From a checkpoint of a small audio captioner.
Training: soap at rate 0.0019, 19400 steps, batches of 128.
Data: 39062 training examples, 63.6 epochs.
Rows from block 6 of the audio encoder, named by matrix and row number. Rows with one number belong to one neuron. Each number is 500 + 40 x the weight over its row's rms, rounded and kept within 0 to 999. All counts start at 0. Numbers have three digits each. After the name is the row's rms in percent of the matrix's.
# fc1: MLP up (encoder.blocks.6.mlp.fc1.weight, 384x128), inputs 0-127
# fc2: MLP down (encoder.blocks.6.mlp.fc2.weight, 128x384, transposed), outputs 0-127
fc1.207 093:482481533509502433410503456416524493488458473526491502461452575541442497471489486505416470452514543497552489448507551502472528504506466450541482509529414473568424550496452469495446447490531523431476528461450505502505563505500567482476541541515485508532465655582529530463497444548498519498485543451474506511542489426504522470539523506509535495528546559526513493459473501480557436483474
fc1.208 088:522520464487545479549528518588525532447544532548497506489454555477460491440545507380437543482535496501508468482490511425468465490511545466464469497497521458544515443523545472481529440491435540513479573382528492491505508531465512479497485535494576487559518485534505450551505476505557469534411507536431506436548471463530534494542499494378532528458507465510480485472544507571532494447537
fc1.209 116:477473469449530436464516498491508495519473525405454473433497427515484543546499561450527457514460497535561515508516493542497535539531508477564486479513454515504393491494524494542508474516488422488497569540449484542485501551451449448491560449504540451522571508599530514534501449463480533451528494561534533541517469464492523535500476519499498534488563487501425468502533564588426450443416
fc1.210 110:473442512497554475568558519415454453447425482471498566471474460427490491584456538464486514482544485453509484483532483470483533382544497497490448537560481486514569453524512456580581476457431507478475518486505493504446498481505471446527529507457482468563435498573481475474444511512519564567436497502418492505521489510494511488562550500557531518452513493489478495477533554468500478513580
fc1.211 109:563485455505517472478479528468479555447543469422484552475500511471490478497515478520542544532554470453597503518423525539509519518468506549469544516474476491448460525595472460540449525507454555499506551517479476452521540491510465556459569495527477472549548440528544436496577593482464471460518503603437506450507538447489489434530515443582536540553496499508491516544555474542527501497446
fc1.212 100:470502537556545460486515515452453510449585441493620463457505564512425474530430482454497478541508517466519516449446533516528512478451458519543456564513488557450520467490464523466513519462479545506505494463483508533472488382438527509500478596467525519515531434515530414513500553551560517539486517484476538444457552492458475503523469487528476569526556479508456486562570558482495525466512
fc1.213 081:509534511528525487481492508485491508472523528517472535562489542418489542517512513405400521473491499517539484537556476505484468499504608496470472484491495477530537474535483455459596510491501502486506587427472405468552493496501500485521519511476524506575522536545539443608510496534513515476481467470427467487618491412490481413454490544448551507442487460507550501475506531536451454475506
fc1.214 102:535513467470603447512596496535537476508527425477480497460516513427487551566493566519447539509587479453498506515525483482458476462514457461493416530414513536551508479460565499481514504497502541440509507505483470542539502516535493457469498536493518443550542499546522470460501509528525485548540551503457593552528474505452518530509510396521530493525552472520435443511576547530522582483557
fc1.215 101:538503477536546480543484468453445522534401578518514567479539448514507432563518436461489406413537469543515433467528479548476490493450490480509496552428485489480458481537496452446456549527506545492487480528440438532558497472570517512548468524493493458554529506483510478491563527493503470552445486486508463459555412552553546529459563517484572502485473499522515456519510482448477447561475
fc1.216 100:473450502490423535475517550486472509521486482488559475489461504508411468470514454470369512479476543486437489484468552573465450576493468529516480509498525508499525523534520538502469530426575522425510516483488493502494499512503576524452569528456440546540489464509414515560471500528467496553539513505478439444469476490463437479504527441502555416482487515471584474456465469467468480401472
fc1.217 097:506491427537491491528508475442452534462529477549522536454458422548529456461496477478517526561534499454491498513556485535486490456497528453510505511444493536493441491533471571496424547519497456444498481476493484486551527560589450511586494515476529484525546511550412462556613499483501451450494528500491490509474500556530598508427496484486495518461570504447492504449604508463427448483515
fc1.218 095:449479551507510453517496462454430540556449543460528537540474476498460487455543452447424570494533510577543477543460493468472512468579520517511516553475495472396464531494499453546540559441500543505505473476524496473542465472501499497480531546546463425483420583562494474521461486466575472526538549448521516482517542474462520496497579571542521522545544465540551502481496493436427479455489
fc1.219 113:481531580491474505488493461474461556447582484519590452455511542491523561542529489461522510508479473418510494538495464522593433470522420484454474510495512522542485449464529428458493502498511441511568481479471464489484522507416481488489449568528457436502489462538489476571436480494540484527493503539514476490480534506473466487516421521526455533520463516577451460560513484549431569449593
fc1.220 088:513533457513529459488515453521500518486515494519435483518499506478449489490463504459449509537542479481492500513470533475528509481505538548495562476492520509514510501609543462528528453460533535450464538420542455502505466471505492529483450520501462519532534520562474537636581477559542482542538477426445512504600494406505539461468526498422540503394504544496500462540424552551468529550553
fc1.221 106:473455464533496469477538475488436467556536548493551496557424483502488512537534522529511554451556443498548488439539499444468513512523567562468472453446448538563504466570490540443514465473507516540483472512624495453527511540480452541505487533516455512530424521486444426500489475444419560442458547521525488465524537508450547520544464423460547503434505538480439541505444491489521512482494
fc1.222 101:473502528468520513476537528404448531413563510493519496509510578460488490490479501537492500553604515553508479464462422526512491509488440484460430559468534510498526470463550521417456484463578560473502497474497562472509437502449542505540479556448555483526519520494495475538515503575487515558482519487513547476496596472507482493476385558526524535415598512511502456527474517501510523480519
fc1.223 099:497422515577509506520531539511500553489492561470495525450511562513526536493432514462454558489498473530538513510525443491495503569504415464453427514484512507504509521531502418529458552429487580468480484513469536539484468456515480520507445529469536482519546595532532414487462513533448513499460504533526455588456541546561462533527465446546512538527516517555435439475528552597483545472476
fc1.224 089:457504434514485498485463510474476570500551466479501491525510552457492550498499504425403539526474493458540460490468483477504480471513527507488493498446435489543473452525518457541572489457490541465534546499553462530559487485575487526447529527553508490568555504520480420614515455535482440519533483427447506569568510430546536486470489511463542535423498508509537444557499504547484505411570
fc1.225 092:598454466514517521497485516495474459461493467522474499462450508508525480474459535506537403538491479534468548507476453559495399507511497582518498487504497591508508447486479514496519499495549445534480529481514547545525467528520478503470503529432534481523489515520457472534543468501439524450429486479496403513517589466459573548363496461425535465497538457509578413501520481515480475475467
fc1.226 099:510538496514503598492535502488544467505421554543472466555513477535495479549532488529462544538446515544466470560517492534464474442472490495454530553483494516513497475475453466521433479537499528429557475460533494450589421490484491502469583506436490531540497424488474406525558500511534472466509570477573463536527500440389571397450485499514461508476463462507545494491495497501465489481508
fc1.227 081:481448433524508519478508460527514534517500498509456414470451504458465554471477490391478530529463483466523503502504526451552552471527554508433490459477536526545530475508518461535530471461479515440492549459584478493589552555536497461469512589449500494622470506497526459543511491525532497545492492466475507529608499444529490503484494502443618523434555499501489448501518535512466483458552
fc1.228 092:508462554504489462448576458443533503522504431533557485478457541494476504434493421485418516464514564505586436486469486550489515515492495471560507457498437514509526415441448492512425504379526534477553579508464511446507571465508552440510519472528528522526466543499482478533505514507502508502481548484510486477497510512529493530490527463455451464512482516521508465474467504581478485430369
fc1.229 081:494490524508519492507536493557480580497503532442459466458528609444485476514505496376488546534483533510470488509522538505585507507445563487523560542459516504536466422513528464498496556505520520464519560428552460556559508469524462519515520559460518531525484524492489398588495534513520451531485536430434469509534557440469547474489493473447546467441488499491466518511500479595498498441496
fc1.230 099:526472484418412482504511514542493498517446540458538522452473451517500536426482500437492559532565496456549523531530570476524528491493528454518554509458547487547447478441474497498429534514541566462489503592519492456502488443499534548499505531548506456438542502455405383472450541515530522525449479519495518524535561488499512500551492480435516553488467553482494544444559532524533431549530
fc1.231 100:465447478457464532538511509500475469491462471489535488493503506497536536520463485428492571527577563492568516526518568437524547515458499528548551492468528507481502485463472523498493479531578491471475523518564478455551497408475527559451494580507504358484534489463489426485477523510533510498467433500500486546514539502473538552570493528460498594488452641495536512481524533495528458517534
fc1.232 106:594450532475468495422548481552482462463498489485434537465491502529526539515531473499449536532461524500491548486428544522565542543509568459567515522452524536492475467467417523459456466545553567574543559481522538462548491483446438516512450571523574496466415471448458473525435464455466548548433543509465503450499520508468444447523494512469499539479528515492475526491474483460503458460550
fc1.233 110:501475475524488503485526595465549442492501547476521467470503455438508439542437456511560464537498513430498512508577477410444544562534485490492529554482475517516519448488543477567510498451428540470544525481538487437526526511521543493630489489555471496522508484497422462501496544496470455532522554462520521477525487490503515573556481577525547510474454513518539602524482480576517557453481
fc1.234 106:449500510489514441550472506495478517502502525437489425485579461447468489484550523479490531468482518551556513462552493455484514442588508578497503492501573490463454515568545516617572549590495557514483433492559499438574442393516528460504510519508473454487497487493438501588483522484518504494515527472516573441533469474464505475540501491522551511455464441486463537465494514472474458479499
fc1.235 102:514534471522502475505528586423460556485436538445583453435431499537495481468478455501446439476473520477474502455437501480508582547486468507495506577504519547493591585472456491534568519454536507444500477468485531477527553532492518496477515559522501535515479533460532459560499514510529493499569529559476521438485495498421448571456504531427549408511498549452526471526510487503458521452480
fc1.236 099:486529431495556501512538457549537556480548423484507533443538520477535459578527456426451478452492421512518505486548558477554513498469541470505483516443557491530498467511500419444513553527566595492505518543458414509513461477463509527467498540499530470475485518501450444550437521488508509471473526420492531538455453462506534513522407496446501490499564438477529573539450488477470434465537
fc1.237 103:552485432479575604450579547443478430573481494443467463487430495536442443501467494474462503505518559470473431493560507553551513476470527481464462497470481508545505477431487524478528549536528480469486546528503488466416483502522468572498553522491423554544583468482534483511504519498479409521511467522496427510520542524550507442486463502472552451579470475478524490450507548478495524462517
fc1.238 099:556430479423471490508534436438510515518483481466509477560525540468481536521561493457465544468595542484533451484513585518483565458479491492524441508484557446522430554531477520555542459557513532468504583473502507555503481466453478510476509478503486477522525461470477504596479484532519512496462449483488542454494476452509515390470512476509457450435524388500558539478431516472507487534569
fc1.239 101:500475503577480526520517451465428461535521482590462543500514531494506515450450430500493604510475532514543444434500492471469564498447493479469482480514525523546524478546510476475451429437523563516566501472516517452553544504420489542529532612406516520511450460524537509541548492458479458510447538525525479516460516461502498502489530459504560558489496418423475527479529499478476491573563
fc1.240 111:446497503509481426544484489486482441458635487475475496539492469465520498426424449480473459521486532523518510508508447527479566474483597504434495525491537618462553398517469553489551468471562514505548552522522521484532509507531509461432498474482536499517539552497478410510496485475439485491464451452547505512474511462516493534556561452449525475536524504460533507566524469505472451467445
fc1.241 099:490379582513470522518542480462521470450516423513522429511560532494466455569529481443459519514529468507585552512535499530502502483523515522479486518493551520521491462554485445503494549527557509485526533515493486515495475404554546519541533440520525374523500466530449501549528508597494521487498499459525505514499470487493546418558526512452558498382455475507548524501503497509527462546447
fc1.242 094:510513502453455484487474526440432585391483467510525534459478487471553532405468454506471543481524480435575493453463487430454516458494525469493517467378498472493458423500507496507479449489514552590466483441482466579501531473463486423504496454470490478525568456503484461501530578478475447452497494504479476515503513564512535486535501462472493511557479489522470511530570484588486538525537
fc1.243 104:425528531498528499478494471517398458507530500562538536517558475471502485500518532478514512501513515580573525460508425469469511540532485504524568581422502493485459512517529431508551503460469569559447425557475520446470463485494547509498494514535526489534474523485528511475560451577545505467466473533549560475505462431513538495602460448504587530456477491472472485466480500558466404475525
fc1.244 102:526499451521483495527465458469435508486505448536508527452431450521497459433475492491515510523509466472530540535514477518501492457478543459564493511458494536495478507561456571536471489490503460443538508495447526479538535566560440503566470532435550455487551477565411476567563516477491490431480547486509505516461526504515577459430489462476496479476582495427479507452638496505406464503508
fc1.245 110:499418467540479479566486537511437493488513463477539498535481507497463529534555447477470510571555543527507479558483447522438465553514457497519483531474528563442558534470501528492493504440499513530517577502509525492567544497463520524510524536479451599569460562473526480528438506498554486434502477559492447541490496478521460448534516592471555473527587446576583490547479506505492566519432
fc1.246 100:551461465420492465502479489461500537465536529500503591463531466432516504510533502480447518548469513521413562490425521469458526555444527454438465458515529552492484544522505539529437495431530535564551482465533543546512522529418471485467425547564527479522489538525466473554528467593556551488505549528448483459487501509538484487479488493518535545456545559449569430491463472533438483469511
fc1.247 107:432497503539456516508534456462485499521547470427443429484469462555473465524495496494509468463498463479508545480472475466538462529538525489510544495468525521481503443467416483450566479549431594531485534499484501467455531485462566516471540540540402533532556507414535493545502514523531499481409492498481462491532605453483529509470487531532536575491479552581576528522401521525541504503516
fc1.248 100:497515461481543517553485536486477451581503491486505473559508505527516497522494463419526536446579498470473483518516511503518567463511499547474468493455503445440419512476444503505495474523484523537508452417520482569563474441477540507408474467431483417586441489453571513565489457440481514514456429545458485481520584495464461474508480526492512508545417522519474532497514510528613523523492
fc1.249 087:534553535512541459544477576558553462466496516432403440496479521431528517471495483448553514520442416488525506494548447461461532451513495564503578469456603539445487480574514515498509501506489392518492493486495493434475495418459486498549468481541484481523491448466493453493521514492502487486458463498536482476486490497435511483479438524491474566390486448507474565525485492534475491572540
fc1.250 105:433459534479453531477470510476628480496470526598486558421562482447485441576493496490444496541499514501587499465457444508481494522499528526502496546439470518531515495481496542510436508484482532503449461451523538426494477517477503531515523518507525466529487587482539521532560503541487382585475547488553473515526543495480483548499515535518582567503522522486475548410534514479530457497505
fc1.251 100:593463502487500471477470509504546439445470457507419513453501519481547539461538507472526502546487477493497419476454536391503426525524477544500493533528537418501459447515446480549465520478499496535437525534557577460547470484461544479488446546502479465551479552486496510528484533523511388585465499522436507558542553549486513471473500532478553426428550451525518515485540540503502457514484
fc1.252 103:493551527483513543537485523486506522491495503543539554528507517532477602495579530464494565422550393429486480461507515505469505420489531485489532447518438484472479577517461519540492467523510480477457466467513467557480467586380528541521497448527469563548507492507491484615510453475496501518462475565503443494570568489487507438525526494540436493457532512502536500438491543477500531468506
fc1.253 108:522437487502515499471549494492495444519545453496433527515520621465502523461534522472495425507427492479453524433429493510468519498482476490505566481437477518512504507477487495542543493580517516565477512487491440531486487498468497461518494547570555492534599570413547467522589488518483593511453544570506447459487490471431504467460517449552470466476467535456520514507429460524509437492529
fc1.254 103:523523547529446551559485535471539485470512508518431571391491462462399483446446516459440506475466568518432520466534434512437451584517523525475521421474481469468474476523543572456540520490563534482506527516503459500473489514513478435496521541517476452522464531439490514492470484527442526532520475388474480510519519475555471489500544441523562492478469479465579532418488471469481487493477
fc1.255 098:471497507566497506479508483439501561491506460526603441432519515499512538551476471451581449508573503430481477498484541505566417523508508520546509563437496446521571469475464471422542505484505504526493506477540518536478523471450585500461448523491462495489537516502549439510424489490560578538484543551497500494527554493487464548537391492462538552470512503560500486580572480516498496482520
fc1.256 103:491444510487475594510481508414524510498509476493442527465483476453452536495545527535509571491581485576549492534476398526510498531489494490412495496504536419482535416495514542552510421520451538475554529412488524507520467532463481495482482498510410475506521469509534514551557519551452494489488504559423523553488540467572506470456487547526528509505579560479495495519464440585514501471478
fc1.257 084:517487470447551516515490483492502530486540545509543444439500517494426509408507460415484541450536458444537508485523487469469499496525557474543563503429534487572523507519525474586467459485562582462515527428579464563491482538505548496486554530528503500564488512550506418583535450494505497564493566451480486525531536468511501427446475445462563478434543534481521511501510505552473549512499
fc1.258 101:547569441564529549470558520569523448495510478441556504473463473565459476574481507449474537509441470441531459522451494476532473563470477522482541571451512428527493531461460462487512514492500489447461487505492487449435493486547550494481457522478525441506526510522556475429500489530465367569458495567520502564507586551518565500508511538474500488523515483524485515438485492508464524490594
fc2.207 097:570438505495538514544494527538512483541523440438458489485500520591471459530490505468546441524441507440479520571473499601520467486527466473520496477532483489484534501474494548534525482547418446532463483509489496437463431533552471461470477497490533594475511523428445528474485464546620503498509471495503532491506598445479539542524408487544497473540469515497439537464569501487542546534484
fc2.208 082:486486497492489469512499467533506450463524481526544511523509537494470502571494494434482440472477547458526464495497494489535483523475507451483489476451474527603439472498458437498493473529582518494485479516542519468527543542476553509500547499537516519518472500497474486503507485535396466485420494537479568569651505465473495388439490443485565536472558501523593482493533498615521545503483
fc2.209 098:430477532580415457482514507514498529502493535477434451434501527486557509499489512451519511476524504510545435517481485484450548468503458521587537540493484532452512510523523445524483473535483487502484514566463556562480515444507545505446501467434558481459493561486500548486438388523505459464507499517554524524555451493430461539496444426395450576487551475521548581474537523483508470528493
fc2.210 107:528552507440535512510486459474488471467451527452474562533540458519413453471484604531431542502479503459494558477504569460521534436543492486518491503564462465485489438453492502534487530558443464518400446543446467537513490521493454451481508460467535509516474505489499511462520468487559557486461474438478457567435483439484447558537533553514424490455431511529496458512472533424550463480461
fc2.211 116:532554487500483421541496484531511548463524463494544536437492503525570578551490492524581478485498524481566562460527535487576509463475518560499513550499521510533550459520523465499472522463467468479496455491479511498579524501421536486486583540538546522472414446440554478483496556390452527485538446531442491546532578472552499502489485461494478543558530452524439493520469406487538500513492
fc2.212 101:516527545451506526496504498502504503457492552469510489527477473561531586487551524557592448499418498550512571457565492513533486480493506507445471535563513466490499439494574545495574517565541522526471450471452497510477531459468436468519476461482515429449451461428502471440508509449599556489603507536474599457482495481517466526478485456511467444527485482496499537532465506464531439445496
fc2.213 087:485504460478559485556513483568490482488502559533466483505459494520465530544483536427458460498508533463517445499541462530512543480481523413513492494553483486547459467477464420509477515502516455488495515467587468521538470445466581469445524483499515533532452546560482487507450433542494522472464474528432533567636604468419511473450478523454497487487538472543571463501549539528499545485562
fc2.214 092:502483546515498608504547535491482513476507459435438537523513510555543549403493495487523486506488513600515535508488541564488455391529480506468503473536555465498456508507486529505576535488445518486518438458542441478504510496546531515537455489509496512514426555490529451407509497542559541415456510427502529484480534525490502534454479487515482527432402516584476499473502533538561544500468
fc2.215 104:475458406534471559460497523545550467451439514433422497487456531463471496496564488561524448483524530523460537493545464533558451391526494476481484571496532493502522573532470483578522492481528525522443456519435550535484544501497488519480463462521467497509602483476464481496576483450450522515479467482522546531528535487493447513509466439466499523511525557409539494569463530483421436495510
fc2.216 110:517517541500498533486440527492483531498510545476509489544527386510547483525482414523494529475434540496520519474466447512511438512562483496471491454469493443547480576522501536474469518508492400507500477498497468505460549516471495588473488420501564507465540559451463555562429509509577480476492528519542539467449517509571469459491519511534435460597484522550559477460534552483542562572446
fc2.217 104:507446432505511466527504510543493447488437529492564522474568454535512542489500537471570480527525476520468482473536495519500488459532516516484530529512518514435533441525438503519449502553563458544404434488375531548534496500473445461480483390482574454495510425518486501470552453517525500472483515451509457519481508571543492576451486446468485560487504491482547557449456447475467432477465
fc2.218 098:559442482464540472551445437432509520481485454488480500512514483530451513534484527486496450531481532449501560562518483524568482502534474479464523449555524431480494478489475513538502456558466467435463446475526493503579528526467526516453480457495515562468571496526513553499522451476521523536522519462517528459410452468532517551553532499519418481552426520490476552464603607481525560517416
fc2.219 116:517495597518467495521470413576525534530518551511539440504508502437486543481526491537565535541539501535512508441540481525548436545519456478532503552521577534489474517445598452557513519417471525453565449461465484465465508514482482485535426467467459517550510462506424559489533516511501583538505513518459567516509548465486463465520395428504499467500465466500522490469467534468532468454490
fc2.220 095:512485445574547460531519495545467453392521445562516491499457505467485519482531518461428478526491448437456443551493456476470533486462507511521499546514517514490459440500494443539469500455520564501498506466538486495495477497459503480467539572538525493570445537558504465543537510587476491512485498498505524559637543511477473395419567491476505483445516561494521434469525536543459547483502
fc2.221 098:505490500474464536463522561535539536515533468498478550464496553491520510460470521406480533472499583510440469523501486474469534429489510529544499438591449494513476541491477503475474477556449541543525450431484479485493407478528517553582530441480519482502519487560532432520448451485457491467489544519477440590568420510502410579519457432485525530459466464473453516532486462550529503489460
fc2.222 092:553452424466500480559574512507427507453496530475495487440515510603520491540530619480572439495516485501526442536506459444454490430494456443481471553529510499487474492458498538580513558532522506570472472497466480463464530463506515453490453481512518481512464464500544461465507533476547510453580457537508543499528565459430531507520506485469445534504571506443587536496535508435527510448517
fc2.223 095:515502486489445489527458479529500440462458553522513450580498545456552455459514499569523513488529505553522525453517461560553516579554498449471492575505574507497520486456471489518431466502417461492445474572426498503476490469495501551464440527461478529514504515519557485454460471477516594504468462502500539533460563560509471507522516389595458498501537537451486487486522445485535574530446
fc2.224 094:443518451502511440538535535492539468458503438514475582531503554485491509525520518387452469538513454422536407499533435534503546485456500447529552484529479576491441489481448493499494558469482525498546548470522488494493460442468569469449495526495578515533502518546506481485473481539504497529441484478458548517642550486537509491460511543448538483444515534475524432503549523571476548510525
fc2.225 094:492460454511559515548498457472440579523506546501503522536540416605473490523478504437429461523560442478516499470499465563477544505497479409470489527535556477505492511502478536566466488576458425454456453475463473554542531585458460528506452489462519518455532516451503560506543496542557481479532497499540567441466434521528521469534506456504452527507483543498519534402567487498460516522480
fc2.226 087:463460491567466546480449540588514478539486490499513471530527592548508593567527521427483425455520567526505490506498483517472460520540497457493467555532420474508502485514498482499496528523508468475420548464470429445438483533505575469577466492498521563414517446544477519588475482542561527470521450504542508517574518493463540532563450498500507464515508533489521548546561508529554484508471
fc2.227 084:499509504549518480496490504489552445489460498550458504499479518451473507497510488413437500468530469451508439530574456464504546487493475443498509474543502562532527475574450526553490510462501462555524528470522485516579504500467558489515491520542562489528475490572522471517448500509424471542433490487488561494628536486466491433455502533490531493457581525475553432423560577591459500460547
fc2.228 106:479513563502557523510497514565486510537559484462435523520479500565513516474498531464514416476496485489571528441479477505485499570515418477528482507553503506563521527510471507497482524475509479509536469565471497471451513508540504523540492433464520631450600485426482552528501484543603527490520549523458538518484557532505461556513512500503502473558420463435494502456517534495596576530442
fc2.229 095:511454479580518502522482557498478500444511445581503477467506508574460490491528514361488471484462503470462454502531505447509510498465487448548523471465449505567481452476441461537538493512554460485481487449511526495512542536500529454487535549492559566514450521573476466516459502534414524515482500480501468525601529497488466452451522582478587526482516563474576487499552518580486557444509
fc2.230 087:447509491463477517530504523498488516538443553417506520536567574490478488467507520405522422456515506531511517525520541504453470495503502529566441511547482532399497504441518426517557456495511418529412505399550527499548509442491584441531490462532474470535526519503493543437534480463544472482493520505479498475522542524494542529533481468553492442439477462567583485539511474557524450469493
fc2.231 099:455509534513417511563464453510487551570507551460507572505512537487527535469493496446538431418526484495482554478532553412423536467525566577513485518527465527457469548436505427521516519545535507510371524507511522489491465457504597491510451475572528424488557496491496483440495511494514471485500521513488456447490527531544501470505474532573532469457512531541542535561538488551463511489480
fc2.232 108:426473430464462558540473506490487501561504503553493476484518567492464468427520533485510522489488553553538549471493548544457643523510554540534438454527467540522551535480458452486504494504495491533519525427544478493466465442474454479497474490488472493501554496540406537440495487519551509543573417470520555470548542503505498512529579466535550566543439540463503477501490505452472440528544
fc2.233 097:452507473517508498461522553567439472579424528521481495468544474480480432538479468590559428544455482492411429525494532431531475509534525546436502542550491547482480483443519457535471494556446488475484451567451526516561504479518485457558537418483505453434565448458509501473528492512467482495494445449543438550519518493449492493508484522533425458504500471517532529495494597498546505478470
fc2.234 100:540503516528510500518477449485427532573488512464424502543480453559521507541521552441531518459513483441496509513496480514526471469538517509453534515581502493528500492506466511522477502598430396538547441504477401477479544569538521539496478484467520560458584453513574551441456519488504459494576547503494474452466487504508501521505565514546446547540462532481526503443557567493522565569516
fc2.235 113:497488515546483493514433533530524473501511524455506469581506404526560499538441488485560518499518469565558539490498444523476466487497489539510518458547513414520496587504448481532479515461498445561440458481432569561522539433481518537503497505508534523482527468484504516531467450441536491532498479470543551521450595459491499468481430526541450470547569520495575566478612531482486431508511
fc2.236 093:421505505532429444520481521464506439524422584503532388534540478503545529462495540497527441470525531513521452549472544485514446490463507571479492525581448534495454531549487485487499443516456511494448511532493501532498554460516499497503454435527578453537461461431478548492497525450550580553559449545526497534560491511461449536487468439486520481399474475506473473492566527476460516474503
fc2.237 096:503457488491410573520478513498499511541453479443509450535498529488500416511495481456477507450566578478466482511428542508436533525459528570474460451553492485473507531514487533596452468551525487517447453500477430565512471494445483537464481399536471446458482491541443480522478506566531530460506529488455436482487523506446514523486528500451464524538537543477601478488500606548493548507477
fc2.238 104:549526448486540501435477502442446525511453537557475485563466493536474480515489513469442496508532476533458469467511413553445489534543534514459456475540531452492482524452489470471473477607463436639482481520457512524484535508563505560473516535548458499501487510542521558400469532479569514545505421499473455481475461506432529534517590559488510504478455516520476518519513474481574532454524
fc2.239 096:416470533491512439519470512466450500454532433536473483511533534470506468483584470467546454489574484461529501536580503496502512435514535550480488526542458500401432462514503479463523483472531501485475533485526480513550542450511451389542488526482510573497476510544465559534551390497575463492544601572529500525564502500460523499462434461503473519529542524496475551502511519467514452512541
fc2.240 104:425547550577550506542465509533497426503539486477535506526519501571514455484484499418504455483557558515490538583567489488507443525509420449515492473569539487445439568563450469483526525510499502504474518484487462429524508458510513459518440444531478464504480494523514530439450480428550488491513502506536556543444469513512509422532406446540467480547527458520538450528471484542538522471418
fc2.241 100:572563527452512543485483471446501570555465476558508497489539497458498461529475422452476458433426488475521455530512409482505466495540437498470496466590419491484477495503460491439510431544473445495465421497486513436514527508504539553485539472502473587441549520500491550532474532446514442492475466503546502438486476461504473460497519500439482463579408507500461472457476565461546528482493
fc2.242 086:538481455461425515513517473473509468523570506466534519491528517444528563494553447423500551520484577493451563531508385528497504478485571478460518522493455534435545505460511551471509487471510450435463399516449479499501534542517520479488566564557500556487470475549472507554459528451460564483450584466523458523518530547501549531484488467563495530575458534425461466492484485497460521515469
fc2.243 098:461437466518469506447468431468492543590486487469481471486538567555493519492503563428458423443463550501505524531537519487533507519559517509475531521593493515471501474514506506493580524600542456523468510479502553563488588429530543505464530536507525532458480494465499469469528531464495483530585537472511467449505554488510526590479451553484487484476473523554577504475530579460557532444528
fc2.244 108:541433426489528465529511477512478469480464564526527530467520418576493506457486542452541506537533447510496498509508512558473519458517544493453504507501521483455504447488440516519484491542524455508394493481398515532527493539458441417493444438465552439457490423553453560503546468532516488459487531446530458526462462603539498529482530466473535546489524470462542580487482438449497455467476
fc2.245 105:517507484423544512502497519517560502422447488532479475522528522528499419561458480506501422476534503498501525531469542494446449538456457437486435475482502453533556487512482535504534539583529410505478492540466420479544501422538536515496509520526494506465497458547492538424481434505533562442480552484501529572427562588529466481567442506431453501473527520547460472493530542531469525493437
fc2.246 106:580550497443464538549478452472496521501514506473536510545537508518473479541511524478435519485487560524492517416417536470461496479496547540514449517505565460519459541489455534558545574524538450563473520463522465579466547519487486497540404490448437468447586455529497471539458462562547462472568482487477515500495482543470460495441485506477491490504556570494571460530476477424576523512548
fc2.247 082:467513501479450455444541599527469458466492456524459538526491557485502509567509470438455504551421544442503532561541527521530538435514500550565499480503477513512519592515531425493511474532528524527525476504521596529448527496547425465443536477496574461512406510597448474462520507419555529479491437552484480521536487560453478495512462507479505547521491469440522493439518513524508486483498
fc2.248 090:476467523501507486492476522499473453537409432529522553561536563507488498524476579535450372469480506471554502462576471429467510429489514522468493530571510512462516545445532447517490568621472517497440503517516543457430549523446498561505473518502522552428450483535465452456508478473554473539529485478524502519475556489444487547556474474503487516484460497510535502552507477472440436496508
fc2.249 088:471466541523431466509441485473504524479558532481508500466519505498502458541507481490540508506509503462557477512480468571456502476573462494434466442511521506553467486453513497508518516502472479547540490525485461415506527553576481510449454469439503562470583546453478599514515538521616455519474544459475525500488497521512473519510404544529532436614426521459499476467522502567546512557438
fc2.250 085:439545463494506455476437496475464514463469497397472496507530548583528473502508497446532472509472487476551569537555575494552457452485507485431422527470473511492577583498512500510453425473604412497493472471513512520499514484476532440548462477535481447538517462509513538455530513470443519488505491498464515540546477484485555484481434517540421466509506487413566527522440467498503529425461
fc2.251 099:503445525597503488596498499474552391466491480485449491531517495515491514459521560520539488545541519517519451494481466464483495543516520411435494490535505510538427415523567504528465430488551522479453532539511501514507524534474544494461482472500456480477503444561517541399489437473449486483578464540515528473543583527439407487423488538502466487555528529519504501441538498497528551510498
fc2.252 097:455494508492495458465532565530516401507517482619434508588528549447474504488501513438537443485529517509567502548539509469459541470563530500527514560487499529510439415470454452447497533555542521516464542560488524461408533428516555523458524480474529523574472493549508519469512475515564504500472488470455541518576559483417483491465460517486486494499465441481544472516531491443552478482476
fc2.253 105:514495503449523498496448500447466536540561466503497464490485585521455495510453501394452444567499600493514518571543455500464507517577499490461474495486478467497462526534508458503474483530481413542514517481507594509496476489455558498448491508505497473479470559539509551453477428509562470547521447498467473461591518499452496584456442489507481503403550520509542497497487585518550557537541
fc2.254 104:457475496573397506531463554531510457479476517538495460545553473478429535451522461494488499508450533527464541507491501497491361492557504502453533445507482466513525521523605483484447412512506476457552478560486509506437466515540519477519537484494539489434550504455498573456491423440476529503567410470503575470500507489522455538476488481487442579502491518473505468477527491415481493500480
fc2.255 103:476537491505464388504471515536499471496467523464474502519440501472533562477530553551562459544471501565508559500566465517528509539475560499428463523552507528464463430484527464531504562500506575499516494494486490519431525470465511469517431430453498482447499446500458543444589457521582507497495485518483532492489529525538495551466475444460457471483524584460512529501404535403515456446453
fc2.256 115:485580545462503512517535522508538502484432494508556485470541492474491461535563516519539430499528480525521499481554571480493522495474500460464473533509538488581583459522488441458475462540506475504453497531399506496532455453472524524451517456479417562484407480387503469547431494487575464501487442560459475605460484502540501507514536522524437533491538481488543521503435493493540438500452
fc2.257 085:498443470514555476570504525513474465469469493539505519507507525511497510519483500418496501441431375448487415508494479477443568507498550446510538526507479511519504479496458452533483503513482484503467537457518518484510504535496562554498520523505560562552451465550556468517517512566440478498446517516495478512621539495467537363457506567468545574455550526481553531527499510564483513463457
fc2.258 096:516574578496500492545448519519545539522476481421463460530521488495516448438533578505517516492553565462526510497526494521507409541540473452405440518523500418482436562510528525548490493508507519504453540553555452527459482482528513494454427444476467506469530480514453547425459464538545432479561514527495471550528526555453469557446525521464471520538489467539526464529545552525552576499478